{"model": "multi-label image tagger", "dataset": "photos with spoken descriptions (Open Images, Localized Narratives)", "train_examples": 203450, "image_size": 24, "crop_scale_min": 0.7, "horizontal_flip": true, "arch": "vit", "norm": "layernorm", "norm_position": "sandwich", "hidden_act": "star_relu", "mlp_ratio": 4, "head_dim": 64, "fused_qkv": false, "bias": "qkv", "qk_norm": false, "parallel_block": false, "inner_norm": false, "drop_path": 0.1, "patch_size": [4, 4], "conv_stem": false, "layers": 16, "width": 192, "positions": "sincos", "pooling": "class_token", "num_labels": 250, "init": "trunc_normal_002", "optimizer": "soap", "beta2": 0.95, "learning_rate": 0.0025, "beta1": 0.95, "shampoo_beta": 0.95, "eps": 1e-08, "precondition_frequency": 25, "max_precond_dim": 1024, "one_sided": false, "adamw_lr_other_params": 0.0017, "max_grad_norm": 5.0, "max_steps": 25800, "batch_size": 64, "epochs": 8.1, "lr_schedule": "cosine", "final_lr_fraction": 0.1, "warmup_steps": 510, "weight_decay": 0.2, "adamw_weight_decay_other_params": 0}
Rows from block 13 of a small multi-label image tagger, named by matrix and row number. Rows with one number belong to one neuron. Each number is 50 + 15 x the weight over its row's rms, rounded and kept within 0 to 99. All counts start at 0.
After each neuron's rows are labels from the 100 images, of 14976, where the neuron reaches its highest value: "top examples" is what is common among them; "patch colour" is the nearest of a few named colours to the mean colour under the peak. Only what is clearly more common there than usual is listed. The data: photos with spoken descriptions (Open Images, Localized Narratives). In brackets: how many of the 100, against the usual share in percent.
# fc1: MLP up (model.blocks.13.mlp.fc1.weight, 768x192), inputs 0-31
# fc2: MLP down (model.blocks.13.mlp.fc2.weight, 192x768, transposed), outputs 0-31

fc1.43:71 25 58 33 55 42 34 23 47 33 64 81 56 37 63 40 40 58 45 61 24 37 46 46 42 52 12 38 37 61 48 67
fc2.43:43 50 35 49 55 29 44 52 34 46 55 34 37 51 29 51 35 58 35 40 42 74 75 49 50 54 47 39 65 57 53 68
top examples: text has "sky" (73 vs 24.3); text has "trees" (61 vs 26.9)
patch colour: brown (72 vs 32.6)

fc1.519:50 49 53 43 41 33 44 54 19 62 42 51 31 17 57 30 48 21 43 25 36 51 71 34 65 35 74 50 72 41 50 53
fc2.519:68 66 65 57 75 64 45 34 46 36 48 43 41 64 25 51 46 25 33 65 50 57 57 35 48 53 69 65 64 51 54 64
top examples: text has "people" (51 vs 21.6); text has "sitting" (38 vs 14.9); text has "persons" (27 vs 9.2)
patch colour: pink (32 vs 8.8)

fc1.637:62 43 77 50 51 64 58 35 41 58 54 66 43 42 33 87 86 52 68 24 31 64 52 40 35 33 40 49 53 44 54 49
fc2.637:82 53 40 44 74 55 55 60 42 60 69 32 57 40 44 46 52 85 34 33 28 39 51 60 51 47 60 52 50 44 56 29
top examples: text has "wall" (41 vs 20.3)
patch colour: black (35 vs 12.1)

fc1.571:25 54 49 73 48 74 53 43 80 72 43 19 63 55 35 54 55 71 18 31 68 37 42 64 71 52 79 60 28 72 36 55
fc2.571:73 27 81 39 63 50 42 45 75 30 47 64 47 50 46 49 47 56 54 27 45 52 67 53 94 59 39 62 28 58 45 24
top examples: text has "grass" (25 vs 9.9)
patch colour: grey (72 vs 37.2)

fc1.104:63 34 54 42 54 66 63 51 70 76 41 45 66 75 33 39 37 38 54 44 41 38 48 34 30 65 37 37 38 64 60 39
fc2.104:85 46 47 21 53 70 49 80 44 47 52 22 61 79 79 43 50 38 59 62 54 80 50 62 57 59 41 25 61 33 39 24
top examples: text has "sky" (72 vs 24.3); text has "trees" (69 vs 26.9)
patch colour: grey (63 vs 37.2)

fc1.98:72 56 45 45 52 19 20 53 61 54 50 52 37 70 50 43 48 76 58 33 33 71 59 65 62 33 24 54 36 61 42 58
fc2.98:36 60 68 27 92 30 43 74 64 57 66 46 08 39 58 56 76 44 51 26 31 42 42 62 83 59 36 87 54 49 34 69
top examples: text has "black" (29 vs 9.8)
patch colour: black (31 vs 12.1)

fc1.336:61 61 38 58 70 42 59 50 59 33 49 56 71 72 35 61 45 57 64 43 80 55 34 54 75 44 38 59 55 25 44 55
fc2.336:49 39 69 43 49 61 50 55 68 37 60 44 51 53 45 55 16 72 56 41 52 61 27 44 52 61 68 58 79 61 32 69
top examples: text has "woman" (33 vs 9.3)
patch colour: black (39 vs 12.1)

fc1.5:41 57 44 22 39 51 71 89 37 40 48 45 68 25 39 71 52 30 57 44 45 30 55 76 38 77 16 66 53 60 50 49
fc2.5:56 40 52 56 56 55 51 47 19 56 60 56 53 78 42 43 60 76 63 50 60 61 07 32 56 51 46 64 48 75 54 59
top examples: text has "ground" (31 vs 7.7); text has "grass" (29 vs 9.9)
patch colour: brown (63 vs 32.6)

fc1.491:70 59 89 47 25 53 51 62 50 55 52 46 47 47 35 61 56 63 60 71 71 57 56 60 57 60 39 75 38 77 85 75
fc2.491:50 52 65 37 68 67 33 64 41 27 82 66 51 66 39 34 41 49 75 25 43 48 34 54 76 62 55 86 55 68 77 33
top examples: text has "grass" (55 vs 9.9); text has "people" (49 vs 21.6); text has "ground" (37 vs 7.7)
patch colour: grey (72 vs 37.2)

fc1.450:46 66 42 34 48 32 65 30 58 56 44 35 62 51 36 54 53 60 40 35 51 73 60 38 48 48 56 73 62 49 30 58
fc2.450:56 24 50 40 82 85 63 66 59 27 62 34 52 50 61 66 77 59 28 42 68 46 57 51 48 30 94 45 64 81 43 69
top examples: text has "sky" (49 vs 24.3)
patch colour: grey (64 vs 37.2)

fc1.360:45 46 28 34 44 48 57 44 64 34 55 35 50 54 49 61 66 70 40 59 52 47 44 72 48 41 50 64 38 63 41 60
fc2.360:39 81 47 55 20 59 68 40 60 40 39 67 53 29 43 51 44 65 54 45 44 80 60 42 30 56 50 18 35 62 57 28
top examples: text has "sitting" (35 vs 14.9); text has "table" (31 vs 13)
patch colour: white (66 vs 5.4); pink (25 vs 8.8)

fc1.134:55 26 39 54 09 32 42 21 24 54 26 28 62 41 51 64 74 69 32 65 52 45 46 40 50 65 25 37 46 47 28 38
fc2.134:45 15 28 51 17 34 55 26 45 64 34 43 38 31 68 48 32 44 69 55 59 66 60 61 73 41 52 31 57 70 32 34
top examples: text has "food" (35 vs 3); text has "plate" (30 vs 2.1)
patch colour: pink (38 vs 8.8)

fc1.643:62 59 42 25 33 71 32 37 62 58 60 54 52 45 56 54 40 60 68 38 45 35 45 55 49 39 70 62 32 64 29 39
fc2.643:59 67 28 46 54 65 51 56 35 46 48 42 68 58 54 46 69 66 48 73 36 41 27 51 76 43 44 31 34 45 45 50
top examples: text has "grass" (35 vs 9.9); text has "plants" (31 vs 10)
patch colour: grey (66 vs 37.2)

fc1.598:66 35 43 50 62 38 46 50 54 59 30 25 47 72 48 48 29 42 46 52 83 49 45 59 59 66 60 49 57 73 65 58
fc2.598:55 39 72 47 57 54 57 54 60 54 49 68 61 31 57 55 32 72 24 29 58 33 39 54 47 51 53 33 91 56 65 57
top examples: text has "wall" (45 vs 20.3); text has "wearing" (32 vs 12.4); text has "man" (31 vs 12.3); text has "smiling" (29 vs 4)
patch colour: black (58 vs 12.1)

fc1.490:47 82 63 47 33 38 47 85 56 73 58 36 54 64 62 32 74 35 46 30 29 44 49 34 51 57 49 43 38 78 48 66
fc2.490:74 60 44 27 63 41 30 53 46 64 50 39 26 46 77 51 56 24 69 39 44 43 34 59 33 37 78 25 47 23 29 72
top examples: text has "sky" (68 vs 24.3); text has "trees" (55 vs 26.9); text has "grass" (37 vs 9.9); text has "water" (27 vs 8.1)
patch colour: cyan (28 vs 1)

fc1.8:76 56 53 40 57 37 61 36 38 46 66 58 54 56 54 44 27 65 51 62 32 42 40 57 60 74 60 37 53 55 40 44
fc2.8:97 59 68 38 61 68 42 43 30 45 40 61 39 35 55 24 52 61 37 57 46 55 22 46 70 46 47 65 58 46 43 40
top examples: text has "trees" (62 vs 26.9); text has "road" (32 vs 8); text has "plants" (25 vs 10)
patch colour: brown (68 vs 32.6)

fc1.59:63 40 70 77 38 37 61 33 41 44 24 53 71 54 41 37 44 61 46 44 59 47 52 61 64 66 44 41 62 46 29 45
fc2.59:38 44 63 41 71 68 37 18 49 43 56 49 44 68 68 60 49 38 62 37 85 50 39 16 78 55 57 49 54 39 33 63
top examples: text has "red" (30 vs 3.8)
patch colour: red (27 vs 0.4)

fc1.727:78 50 31 53 54 32 41 23 48 51 52 20 41 66 21 51 56 50 46 67 47 51 53 44 71 42 72 60 75 31 68 63
fc2.727:37 52 38 37 63 57 48 44 50 25 68 47 36 46 36 36 58 43 27 58 32 68 49 47 44 45 86 52 56 64 39 48
top examples: text has "people" (47 vs 21.6); text has "holding" (35 vs 16.3); text has "woman" (29 vs 9.3); text has "smiling" (28 vs 4)
patch colour: brown (61 vs 32.6)

fc1.270:58 41 66 71 55 34 40 62 38 56 46 73 32 34 69 21 24 21 46 36 64 41 42 33 39 78 67 26 41 56 76 69
fc2.270:63 21 55 67 72 35 50 53 44 48 39 55 14 50 78 14 55 26 16 43 51 53 57 43 52 91 67 42 73 43 46 51
top examples: text has "table" (63 vs 13); text has "sitting" (37 vs 14.9); text has "front" (28 vs 11)
patch colour: black (43 vs 12.1)

fc1.238:52 63 71 42 40 57 38 68 49 80 52 86 44 73 77 71 43 50 63 55 52 55 56 56 38 48 79 45 51 45 66 43
fc2.238:59 39 34 28 37 50 38 79 39 36 39 67 27 41 44 50 65 43 38 28 72 57 52 32 67 38 29 34 38 50 58 28
top examples: text has "standing" (48 vs 23.2)
patch colour: pink (32 vs 8.8)

fc1.403:50 52 46 41 56 44 45 31 41 39 67 55 72 55 52 42 52 72 65 55 43 24 10 55 46 30 12 51 36 46 68 68
fc2.403:67 54 31 34 45 42 47 47 58 42 62 13 46 71 60 28 34 52 33 46 63 81 48 49 88 54 46 17 35 34 28 56
top examples: text has "road" (27 vs 8); text has "grass" (27 vs 9.9)
patch colour: pink (28 vs 8.8); white (26 vs 5.4)

fc1.368:31 59 79 39 68 24 40 55 43 70 77 34 68 64 45 43 61 65 27 75 48 53 64 69 47 47 30 37 43 46 35 41
fc2.368:64 17 67 44 32 17 23 50 77 60 47 40 50 71 35 40 56 51 19 44 60 42 66 54 31 33 64 46 53 34 42 39
top examples: text has "trees" (59 vs 26.9)
patch colour: brown (62 vs 32.6)

fc1.645:59 53 46 63 21 62 45 64 44 53 75 71 55 83 49 63 71 56 61 49 51 70 45 37 65 39 43 48 77 44 48 43
fc2.645:38 31 72 21 26 50 61 72 44 53 36 59 58 42 64 67 78 34 64 63 39 76 55 21 25 17 56 24 62 44 77 56
top examples: text has "dark" (27 vs 2)
patch colour: black (34 vs 12.1)

fc1.194:38 47 29 71 67 39 32 39 37 66 54 41 34 60 78 55 40 16 28 36 45 64 67 37 65 50 47 75 39 61 57 23
fc2.194:66 67 57 63 37 55 45 47 28 40 84 43 88 47 71 35 61 45 65 43 71 68 58 40 46 74 76 45 53 47 27 34
top examples: text has "white" (30 vs 12.2)
patch colour: white (71 vs 5.4)

fc1.240:53 61 23 27 43 35 51 51 81 49 45 48 69 33 58 60 35 59 52 39 47 35 55 56 56 55 39 54 33 53 73 53
fc2.240:23 93 66 48 57 49 71 28 44 63 37 51 47 25 35 50 55 59 41 58 56 47 40 41 65 41 74 64 50 56 58 57
top examples: text has "white" (39 vs 12.2); text has "which" (25 vs 9.6)
patch colour: pink (29 vs 8.8); white (28 vs 5.4)

fc1.312:65 36 62 59 56 27 78 47 56 54 62 18 37 86 25 55 80 60 60 56 46 52 33 88 51 48 37 37 19 59 61 67
fc2.312:67 52 34 32 46 48 43 33 46 31 62 61 37 65 50 48 49 36 43 42 60 46 58 23 55 63 61 52 82 47 51 53
top examples: text has "plants" (25 vs 10)
patch colour: grey (70 vs 37.2)

fc1.402:81 52 45 48 50 57 82 71 52 51 53 51 49 26 41 60 62 41 64 17 49 43 22 75 20 54 26 31 23 66 39 61
fc2.402:60 34 42 36 56 34 54 28 54 54 26 41 26 51 53 51 52 75 69 23 34 75 31 40 52 39 48 36 52 74 31 65
top examples: text has "trees" (56 vs 26.9)
patch colour: grey (70 vs 37.2)

fc1.541:61 31 83 38 49 36 55 29 54 52 56 55 54 73 49 35 50 26 42 55 56 39 27 54 52 30 40 31 57 15 43 73
fc2.541:62 43 54 57 31 49 56 77 44 36 45 80 61 50 34 23 60 32 27 65 43 72 61 45 39 59 39 45 61 58 46 59
top examples: text has "standing" (47 vs 23.2); text has "wall" (46 vs 20.3); text has "table" (42 vs 13)
patch colour: brown (61 vs 32.6)

fc1.275:65 59 47 32 25 61 30 29 42 50 56 22 38 36 43 39 57 73 20 43 53 40 48 39 55 53 39 62 46 73 53 47
fc2.275:47 39 33 66 56 57 51 50 78 47 64 50 50 51 43 15 36 45 44 09 49 30 42 63 58 66 17 30 34 74 66 24
top examples: text has "trees" (75 vs 26.9); text has "sky" (55 vs 24.3); text has "grass" (35 vs 9.9)
patch colour: white (26 vs 5.4)

fc1.417:19 43 67 39 69 41 59 55 57 47 38 46 52 71 57 56 46 66 72 56 55 35 72 39 56 62 36 57 51 55 51 59
fc2.417:44 59 49 37 35 34 59 46 61 75 30 71 62 72 31 26 33 72 60 45 39 58 25 07 40 53 61 66 35 88 70 45
top examples: text has "table" (53 vs 13); text has "wall" (42 vs 20.3); text has "sitting" (41 vs 14.9); text has "front" (29 vs 11)
patch colour: pink (34 vs 8.8)

fc1.466:42 61 70 70 80 30 58 23 41 79 47 66 39 71 34 45 50 69 42 54 74 53 36 63 64 63 48 76 57 37 71 41
fc2.466:64 75 28 52 43 69 61 66 40 41 34 68 38 40 55 42 59 52 58 24 54 52 59 18 42 67 70 45 43 49 54 62
top examples: text has "smiling" (25 vs 4)
patch colour: brown (65 vs 32.6)

fc1.102:35 60 61 52 62 39 65 60 51 49 49 32 83 55 59 43 59 46 45 32 40 26 50 37 76 61 58 70 48 51 44 64
fc2.102:53 35 33 50 48 61 43 38 51 30 56 47 41 39 29 53 76 60 42 46 69 62 44 45 36 38 63 62 43 25 59 62
top examples: text has "wall" (43 vs 20.3)
patch colour: white (29 vs 5.4)

fc1.178:93 50 37 56 40 43 59 29 41 47 75 41 41 46 69 74 49 38 50 55 79 54 68 68 61 63 69 18 63 57 69 67
fc2.178:70 74 41 37 34 46 38 51 21 54 46 47 61 56 38 81 52 43 46 47 69 41 54 46 77 40 39 52 50 71 33 52
top examples: text has "food" (63 vs 3); text has "plate" (55 vs 2.1); text has "table" (46 vs 13); text has "white" (31 vs 12.2)
patch colour: pink (25 vs 8.8)

fc1.719:44 52 74 28 26 69 40 61 27 58 45 42 61 54 39 48 44 72 58 52 39 61 61 34 56 61 51 49 32 59 62 34
fc2.719:74 41 12 49 67 38 69 62 70 50 53 60 52 48 34 36 63 66 63 25 64 78 35 54 50 47 52 44 49 37 56 35
top examples: text has "people" (55 vs 21.6)
patch colour: brown (69 vs 32.6)

fc1.106:65 50 50 85 51 45 49 44 68 39 52 35 63 58 28 35 71 50 61 47 46 55 22 42 71 63 43 26 74 62 75 29
fc2.106:52 54 23 44 46 39 22 55 37 35 36 56 38 36 74 39 67 42 56 47 58 46 41 53 66 76 63 57 21 52 59 39
top examples: text has "man" (34 vs 12.3); text has "guitar" (30 vs 2.3); text has "playing" (28 vs 3.2)
patch colour: brown (64 vs 32.6)

fc1.254:65 34 49 45 70 54 46 31 23 60 68 47 77 38 44 67 50 58 49 63 44 36 38 44 60 71 48 57 66 52 65 08
fc2.254:64 43 86 46 42 58 34 68 69 62 15 48 60 53 26 73 63 43 12 37 72 37 41 51 37 78 34 37 66 52 61 84
top examples: text has "table" (46 vs 13); text has "wall" (44 vs 20.3); text has "sitting" (38 vs 14.9); text has "front" (27 vs 11)
patch colour: orange (35 vs 0.7)

fc1.287:38 39 51 21 47 48 33 38 52 21 53 46 43 38 32 51 55 63 51 30 50 38 51 75 47 36 43 85 56 37 33 64
fc2.287:48 42 66 27 67 52 50 51 53 45 56 73 59 68 25 49 72 50 50 55 75 21 43 42 49 54 41 40 54 58 38 63
top examples: text has "people" (51 vs 21.6)
patch colour: pink (30 vs 8.8); white (25 vs 5.4)

fc1.1:34 58 54 60 32 51 43 41 33 84 61 58 65 61 12 58 52 45 34 51 61 45 54 44 48 59 60 50 38 45 52 62
fc2.1:09 71 46 67 43 69 52 42 59 61 52 46 45 20 50 46 60 62 34 72 59 54 70 50 63 41 31 55 33 57 66 47
top examples: text has "food" (32 vs 3); text has "plate" (27 vs 2.1)
patch colour: black (36 vs 12.1)

fc1.413:53 62 65 52 53 54 38 30 69 27 59 51 43 79 33 42 30 55 72 48 50 27 55 50 54 57 46 75 27 48 26 57
fc2.413:47 80 26 64 52 61 59 60 31 58 51 46 33 54 46 51 27 48 50 52 53 58 53 73 59 58 46 55 82 59 46 51
top examples: text has "people" (50 vs 21.6)
patch colour: grey (65 vs 37.2)

fc1.506:50 61 49 58 49 00 35 31 46 62 41 58 65 73 57 54 77 35 39 44 35 69 54 51 25 73 65 61 46 65 36 48
fc2.506:44 37 44 62 43 49 36 65 53 63 43 34 48 67 58 61 32 48 61 40 51 30 50 36 57 61 69 47 42 27 41 41
top examples: text has "text" (26 vs 6.5)
patch colour: pink (37 vs 8.8)

fc1.746:65 10 75 44 48 35 18 34 19 37 48 38 43 60 12 38 30 55 64 60 56 48 73 66 31 44 44 54 48 58 43 50
fc2.746:65 46 53 53 56 45 70 66 44 39 57 45 36 18 53 65 66 79 37 43 43 46 54 54 59 39 70 48 70 68 61 23
top examples: text has "holding" (40 vs 16.3); text has "woman" (31 vs 9.3)
patch colour: black (96 vs 12.1)

fc1.675:44 62 57 51 34 44 46 28 67 71 45 39 75 38 39 94 47 73 61 49 34 63 13 45 47 36 33 28 35 25 60 56
fc2.675:35 52 75 54 48 51 54 35 64 43 60 52 61 44 34 70 71 48 13 40 39 31 68 49 56 39 81 51 70 42 60 36
top examples: text has "trees" (69 vs 26.9); text has "sky" (53 vs 24.3); text has "plants" (30 vs 10); text has "grass" (26 vs 9.9)
patch colour: grey (71 vs 37.2)

fc1.157:76 36 81 36 76 50 50 27 65 54 26 40 42 73 59 49 48 67 84 69 43 57 49 63 21 73 66 50 75 34 37 71
fc2.157:59 26 38 86 48 70 70 53 48 38 54 32 71 45 64 42 26 49 67 38 50 36 90 31 34 54 48 50 32 51 48 62
top examples: text has "wearing" (30 vs 12.4); text has "black" (26 vs 9.8)
patch colour: black (44 vs 12.1)

fc1.638:51 51 46 17 55 45 26 44 52 53 39 51 38 51 41 61 32 30 48 62 83 73 40 27 62 87 71 60 80 41 62 67
fc2.638:52 34 30 59 25 53 56 33 48 44 31 59 47 54 51 65 30 63 65 48 57 72 90 40 73 40 58 41 69 43 78 68
top examples: text has "red" (25 vs 3.8)
patch colour: red (26 vs 0.4)

fc1.12:68 53 27 41 77 23 35 36 61 44 36 53 76 57 49 44 34 62 51 54 45 38 56 76 53 65 31 61 52 29 76 58
fc2.12:49 85 20 45 54 70 65 69 60 52 33 33 69 44 59 57 58 39 63 51 60 31 58 53 58 67 52 66 01 67 36 73
top examples: text has "wall" (52 vs 20.3); text has "sitting" (38 vs 14.9); text has "holding" (35 vs 16.3); text has "chairs" (28 vs 7)
patch colour: pink (27 vs 8.8)

fc1.392:59 29 77 54 63 56 68 25 49 59 36 81 73 85 44 54 51 82 33 33 41 64 18 53 47 29 22 58 36 61 53 48
fc2.392:39 79 34 73 65 46 73 47 45 49 43 52 30 39 45 44 42 48 40 34 76 84 44 51 52 32 46 44 55 42 72 77
top examples: text has "wearing" (37 vs 12.4)
patch colour: black (36 vs 12.1)

fc1.211:47 51 34 54 53 19 59 69 69 32 50 55 44 37 65 46 53 70 65 44 49 42 51 49 68 39 52 58 44 62 81 37
fc2.211:65 42 63 55 27 60 63 85 35 46 57 40 58 43 51 48 25 46 71 58 43 48 35 59 23 62 62 54 36 67 27 72
top examples: text has "black" (30 vs 9.8); text has "white" (30 vs 12.2); text has "text" (25 vs 6.5)
patch colour: black (37 vs 12.1)

fc1.456:37 48 60 58 35 40 39 31 37 74 75 31 59 54 79 19 43 63 35 55 60 25 51 54 57 58 46 47 38 38 63 64
fc2.456:39 40 46 77 36 63 33 64 62 71 60 46 46 38 29 29 45 98 57 46 59 48 47 30 31 25 38 39 84 54 24 36
top examples: text has "buildings" (34 vs 10.7)
patch colour: pink (33 vs 8.8); white (26 vs 5.4)

fc1.82:37 65 42 67 67 73 63 45 35 51 51 24 59 46 53 39 46 24 25 54 86 41 77 41 43 56 35 58 36 33 49 49
fc2.82:63 33 56 69 61 82 85 31 58 64 52 70 70 23 45 52 59 66 40 63 57 23 65 39 28 41 49 36 70 63 45 44
top examples: text has "grass" (36 vs 9.9)
patch colour: grey (65 vs 37.2)

fc1.547:31 41 58 60 26 35 45 41 65 62 38 53 58 86 62 22 69 67 66 53 46 49 47 84 96 44 37 81 37 51 48 42
fc2.547:32 46 54 64 76 28 49 26 44 62 32 61 51 60 40 35 42 61 60 47 58 63 53 72 55 62 50 76 33 40 41 50
top examples: text has "buildings" (29 vs 10.7)
patch colour: black (44 vs 12.1)

fc1.640:74 51 73 33 37 67 58 51 40 83 43 37 87 80 49 81 46 60 38 50 61 37 37 37 34 45 39 50 46 40 49 65
fc2.640:56 46 60 73 47 57 32 60 35 38 29 20 77 55 47 35 48 48 28 52 61 65 39 43 40 49 81 55 77 55 40 50
top examples: text has "chairs" (27 vs 7)
patch colour: black (39 vs 12.1)

fc1.93:53 30 83 35 46 38 74 81 53 79 85 42 76 43 39 62 25 39 65 57 54 84 21 46 30 38 22 54 42 40 40 32
fc2.93:48 22 24 31 80 59 52 51 71 50 66 60 53 48 61 53 51 65 80 51 35 69 14 59 67 57 55 83 28 30 16 45
top examples: text has "grass" (28 vs 9.9)
patch colour: grey (73 vs 37.2)

fc1.597:71 42 48 62 43 47 45 43 48 48 53 35 47 49 68 48 38 36 50 69 75 48 81 44 54 61 28 27 64 48 61 30
fc2.597:61 50 50 73 45 51 46 71 76 39 41 37 31 62 42 50 64 26 31 50 37 34 46 56 59 52 79 26 65 30 57 32
top examples: text has "trees" (69 vs 26.9); text has "grass" (53 vs 9.9); text has "sky" (50 vs 24.3); text has "ground" (33 vs 7.7)
patch colour: grey (63 vs 37.2)

fc1.646:41 48 61 33 69 41 67 57 57 32 41 52 85 59 52 40 18 47 40 72 60 75 58 43 29 28 47 50 35 27 52 61
fc2.646:53 76 21 65 47 56 44 51 19 48 73 33 60 62 48 61 59 32 51 42 60 59 57 68 47 62 75 54 59 67 71 35
top examples: text has "grass" (26 vs 9.9)
patch colour: grey (62 vs 37.2)

fc1.127:41 32 41 11 50 10 66 47 49 62 49 63 31 60 27 56 31 69 14 71 67 27 41 26 52 56 55 45 46 31 99 39
fc2.127:38 42 47 49 33 60 36 45 74 53 31 52 47 79 73 40 47 44 36 40 48 35 89 55 50 50 54 64 54 39 55 42
top examples: text has "wearing" (33 vs 12.4)
patch colour: grey (63 vs 37.2)

fc1.117:50 39 46 34 64 46 67 39 56 55 39 23 77 66 41 33 61 76 46 59 55 62 55 35 49 49 57 61 32 50 44 44
fc2.117:69 53 39 51 39 57 37 47 30 46 48 57 39 42 43 77 31 45 29 46 38 40 42 72 58 48 46 46 43 51 61 63
top examples: text has "wearing" (32 vs 12.4)
patch colour: pink (41 vs 8.8); white (33 vs 5.4)

fc1.293:32 53 70 46 61 39 27 63 42 52 44 71 84 64 18 53 27 55 21 45 43 45 54 56 62 73 52 43 47 67 50 57
fc2.293:69 45 41 50 31 31 59 66 61 27 73 67 42 66 26 37 73 51 30 48 48 29 80 41 45 60 52 10 49 54 47 67
top examples: text has "smiling" (27 vs 4); text has "woman" (25 vs 9.3)
patch colour: brown (67 vs 32.6)