config = dict(
    crop_scale_min=0.7,
    head_dim=64,
    bias='qkv',
    layers=16,
    positions='sincos',
    optimizer='soap',
    beta2=0.95,
    one_sided=False,
    max_steps=25800,
    batch_size=64,
    final_lr_fraction=0.1,
    weight_decay=0.2,
    adamw_weight_decay_other_params=0,
)
Rows from block 11 of a small multi-label image tagger, named by matrix and row number. Rows with one number belong to one neuron. Each number is 128 + 24 x the weight over its row's rms, rounded and kept within 0 to 255. All counts start at 0. Numbers have three digits each. After the name is the row's rms in percent of the matrix's.
Before each neuron's rows are labels from the 100 images, of 14976, where the neuron reaches its highest value: "strongest on" is what is common among them. Only what is clearly more common there than usual is listed. The data: photos with spoken descriptions (Open Images, Localized Narratives). In brackets: how many of the 100.
# fc1: MLP up (model.blocks.11.mlp.fc1.weight, 768x192), inputs 64-127
# fc2: MLP down (model.blocks.11.mlp.fc2.weight, 192x768, transposed), outputs 64-127

strongest on: text has "table" (33)
fc1.619 131:136166190105129103173125166075133121135068155152120169144095120141139127145139113162117130130115130124136099120160148132083151148117120179129103122119130133111136107135162127147102123129123162
fc2.619 116:152147147146144177107121071126106111125108110108165153099134150130189109134146164180154156082111132145128144091110098142132097135182155145131109093128189135122108121113114163150095095149119113

strongest on: text has "people" (53); text has "few" (33)
fc1.16 091:141141124093141141152147170137146101098089108095125135170121163110131095110125147089119103125171157131132153148120119129141067129117138164161134084134122151113149132146083106120145148145107128
fc2.16 103:117141118132110119105148123146141137114105114088121094124133090179117185074128157119074108124136120122110131146142091151139152131107142114119143120170109138111113153141114079125148113177121128

strongest on: text has "table" (32)
fc1.179 117:101118121127123149122155147092119123144171094127096139121143078129059147158137122067111136150124135126144105108113122120160171109171135162118122119123148132084156135136117141180139125111134145
fc2.179 109:139137115149136138152130137138160113140129143135088137144133107120087149165092126119142072142076116097109137127097136131137159097140119143140135149146161113100136132108102137162116194142075123

strongest on: text has "white" (40)
fc1.600 075:126123115159145139148115141147138127117135133151092126124144081118123109144120110157106141123084129104120137102156132137153122182156122150139131109041128158127130126129160115115155101088103153
fc2.600 079:127117078129135145126132165144129107124186054126122128111118126118095128145137155102117157096110140088127136139147121145135132201138124191112142143148126103162163126077124103134099147123119144

strongest on: text has "two" (27)
fc1.605 119:138095136100123156162118125100116132118125129163148110146138140132147149124118117140147115138146093131115117144168168116112147116138138176102108147109145124142137129141149092100115151100164110
fc2.605 106:138128106120125141152161122111153073093156134165160133122095141107131091132102133132163119150141083158088115143143137153131156104130129103109109136100102086097128148094139081109117162125133127

strongest on: text has "white" (38)
fc1.34 087:150153104131157128126162126134119101127068126125107069074150121093103148104126134123104130130109136096137110097130143071114131137120140139118105163096171135147130123144135149076151152138118143
fc2.34 106:096119104171159148125076143119131118158081108098132115132122076104135180118138154124135180143101137155150116135097122107153113181123064094116146132137108164186119107102144116154163128087133089

strongest on: text has "sky" (83); text has "trees" (83); text has "plants" (28); text has "buildings" (28)
fc1.193 112:143175119153075133122127144153106167133075126122133092105097110145131128104182151122109122119155109099092156095152153123169160120065108109136087149099164122145124096161154110169119091107114138
fc2.193 093:088136083124188117140123135091163124166110130093080085092139168113164180083137133148137140100166140074148131152118122178098102089110131134166145096168147140149137117131166164101141108104131089

strongest on: text has "sky" (65)
fc1.694 128:126128099112115150170122163150076143100122128115159174118140080120096116130151112121112180174131121134157126126148073116122120113085115108110081172126117177135106120152101122146115136119127136
fc2.694 137:125143128101150127105145129127120102148103151111148133092133135168139107078115100112114122178108098145125150176078177166127145114100125097116144164059159094170137116140123124090125150132084163

strongest on: text has "people" (46)
fc1.126 074:147129116136096130130129143149129127130143122111145119118100145126167113111118151134143114100090116131161146151147130089123141147131122206154148086113152119074129090115175129130134137115130130
fc2.126 076:159113102111156133120153146119129197086137112134148085131141087116120117146133133075134126134133124146117141078136154127091147145122127133121144064130153120142130132129137166135114108144164131

strongest on: text has "sky" (54)
fc1.247 083:152088099172120161174121118119113132090125138129142111160128059114158141116139100077137140090128097105152135111125129124136134120139142112141081120109176087107148156149142122112123147115141090
fc2.247 083:106134147134172136120101102147169120139136106138078107140146163139094107102139125160081148101147127129144126101145124126134128121166159182152112103130132131107152122149150151090143071135092142

strongest on: text has "table" (33)
fc1.105 082:094132157110174091072135115153165128178153116172183134155095105125100104122092113114149099108128129103097150144104150124144121158117126109075117139115142148108138124087108129138132152143146100
fc2.105 093:121134109137139148103107149166141142115147129101121083154103144125099114099121130092128123106132147083140086139098182124140134134104123166101118175110130156141121150129132164104156139127124164

strongest on: text has "white" (32)
fc1.29 100:151113115123106147123123127185139133113136118129107147131123092105130138112127104091088149127147177115131103124158174154158086156141132147124107093140123123133104147144153113156163098129116165
fc2.29 104:136135137119101140147089093138130126104128094166117121144118186115119132124148099119121123156109139146157161112109141142093163124139106126110161117154116091114110121145111121099069142124118089

strongest on: text has "sky" (49)
fc1.417 082:105125122181149180136105123123159111096111153133151191137132136119107135102159123126117098146144134124111160138138159129162115146142121145130139088139130139164125136119145097115143087097128132
fc2.417 083:143144119109144147109144146124129130140126142140123113156120087119119146193149125174131123115157152123118126026165127129141141112144127144142112107149125136136141160159112155112099125155095154

strongest on: text has "sky" (58)
fc1.117 068:093138141091123146095129130093160101155161152103135128167090104112159155147141116160118207164111153140103163121134207128150132137122116165140133126091137137085113111108168106119144108146128129
fc2.117 073:124159174119122089135126117117126111108146104125135133118100140100096149103128127159105138112127096130165117140065124170119164113145109135159117126129107146164103125172163167153114133105131096

strongest on: text has "sky" (61)
fc1.598 088:102098138132129089146131092114150095133116158113108141125152113167178128149160136165111128107089142140082149135094115139125102161119131120119095110123157155099132105139140114114120114121113155
fc2.598 095:058127141190144132162154120123156117155116127080136107122088139140094094157138141130133110133084088110123134083153155109167081098118090134176093144106110126153152130163150109158116132131089115

strongest on: text has "sky" (53)
fc1.168 096:118134082154131133142122121156106136139100147152176111124142126150121093151142143115157163118103163130091107114110106136129161155104133112135100142149124137149136118097118130117120111145098142
fc2.168 082:153135117182153117133090129129157131108118111113119141127132119143173111062103134133109102148137103098108145155126099138132097107134107098119103110164128145117126134146107137141147124110097116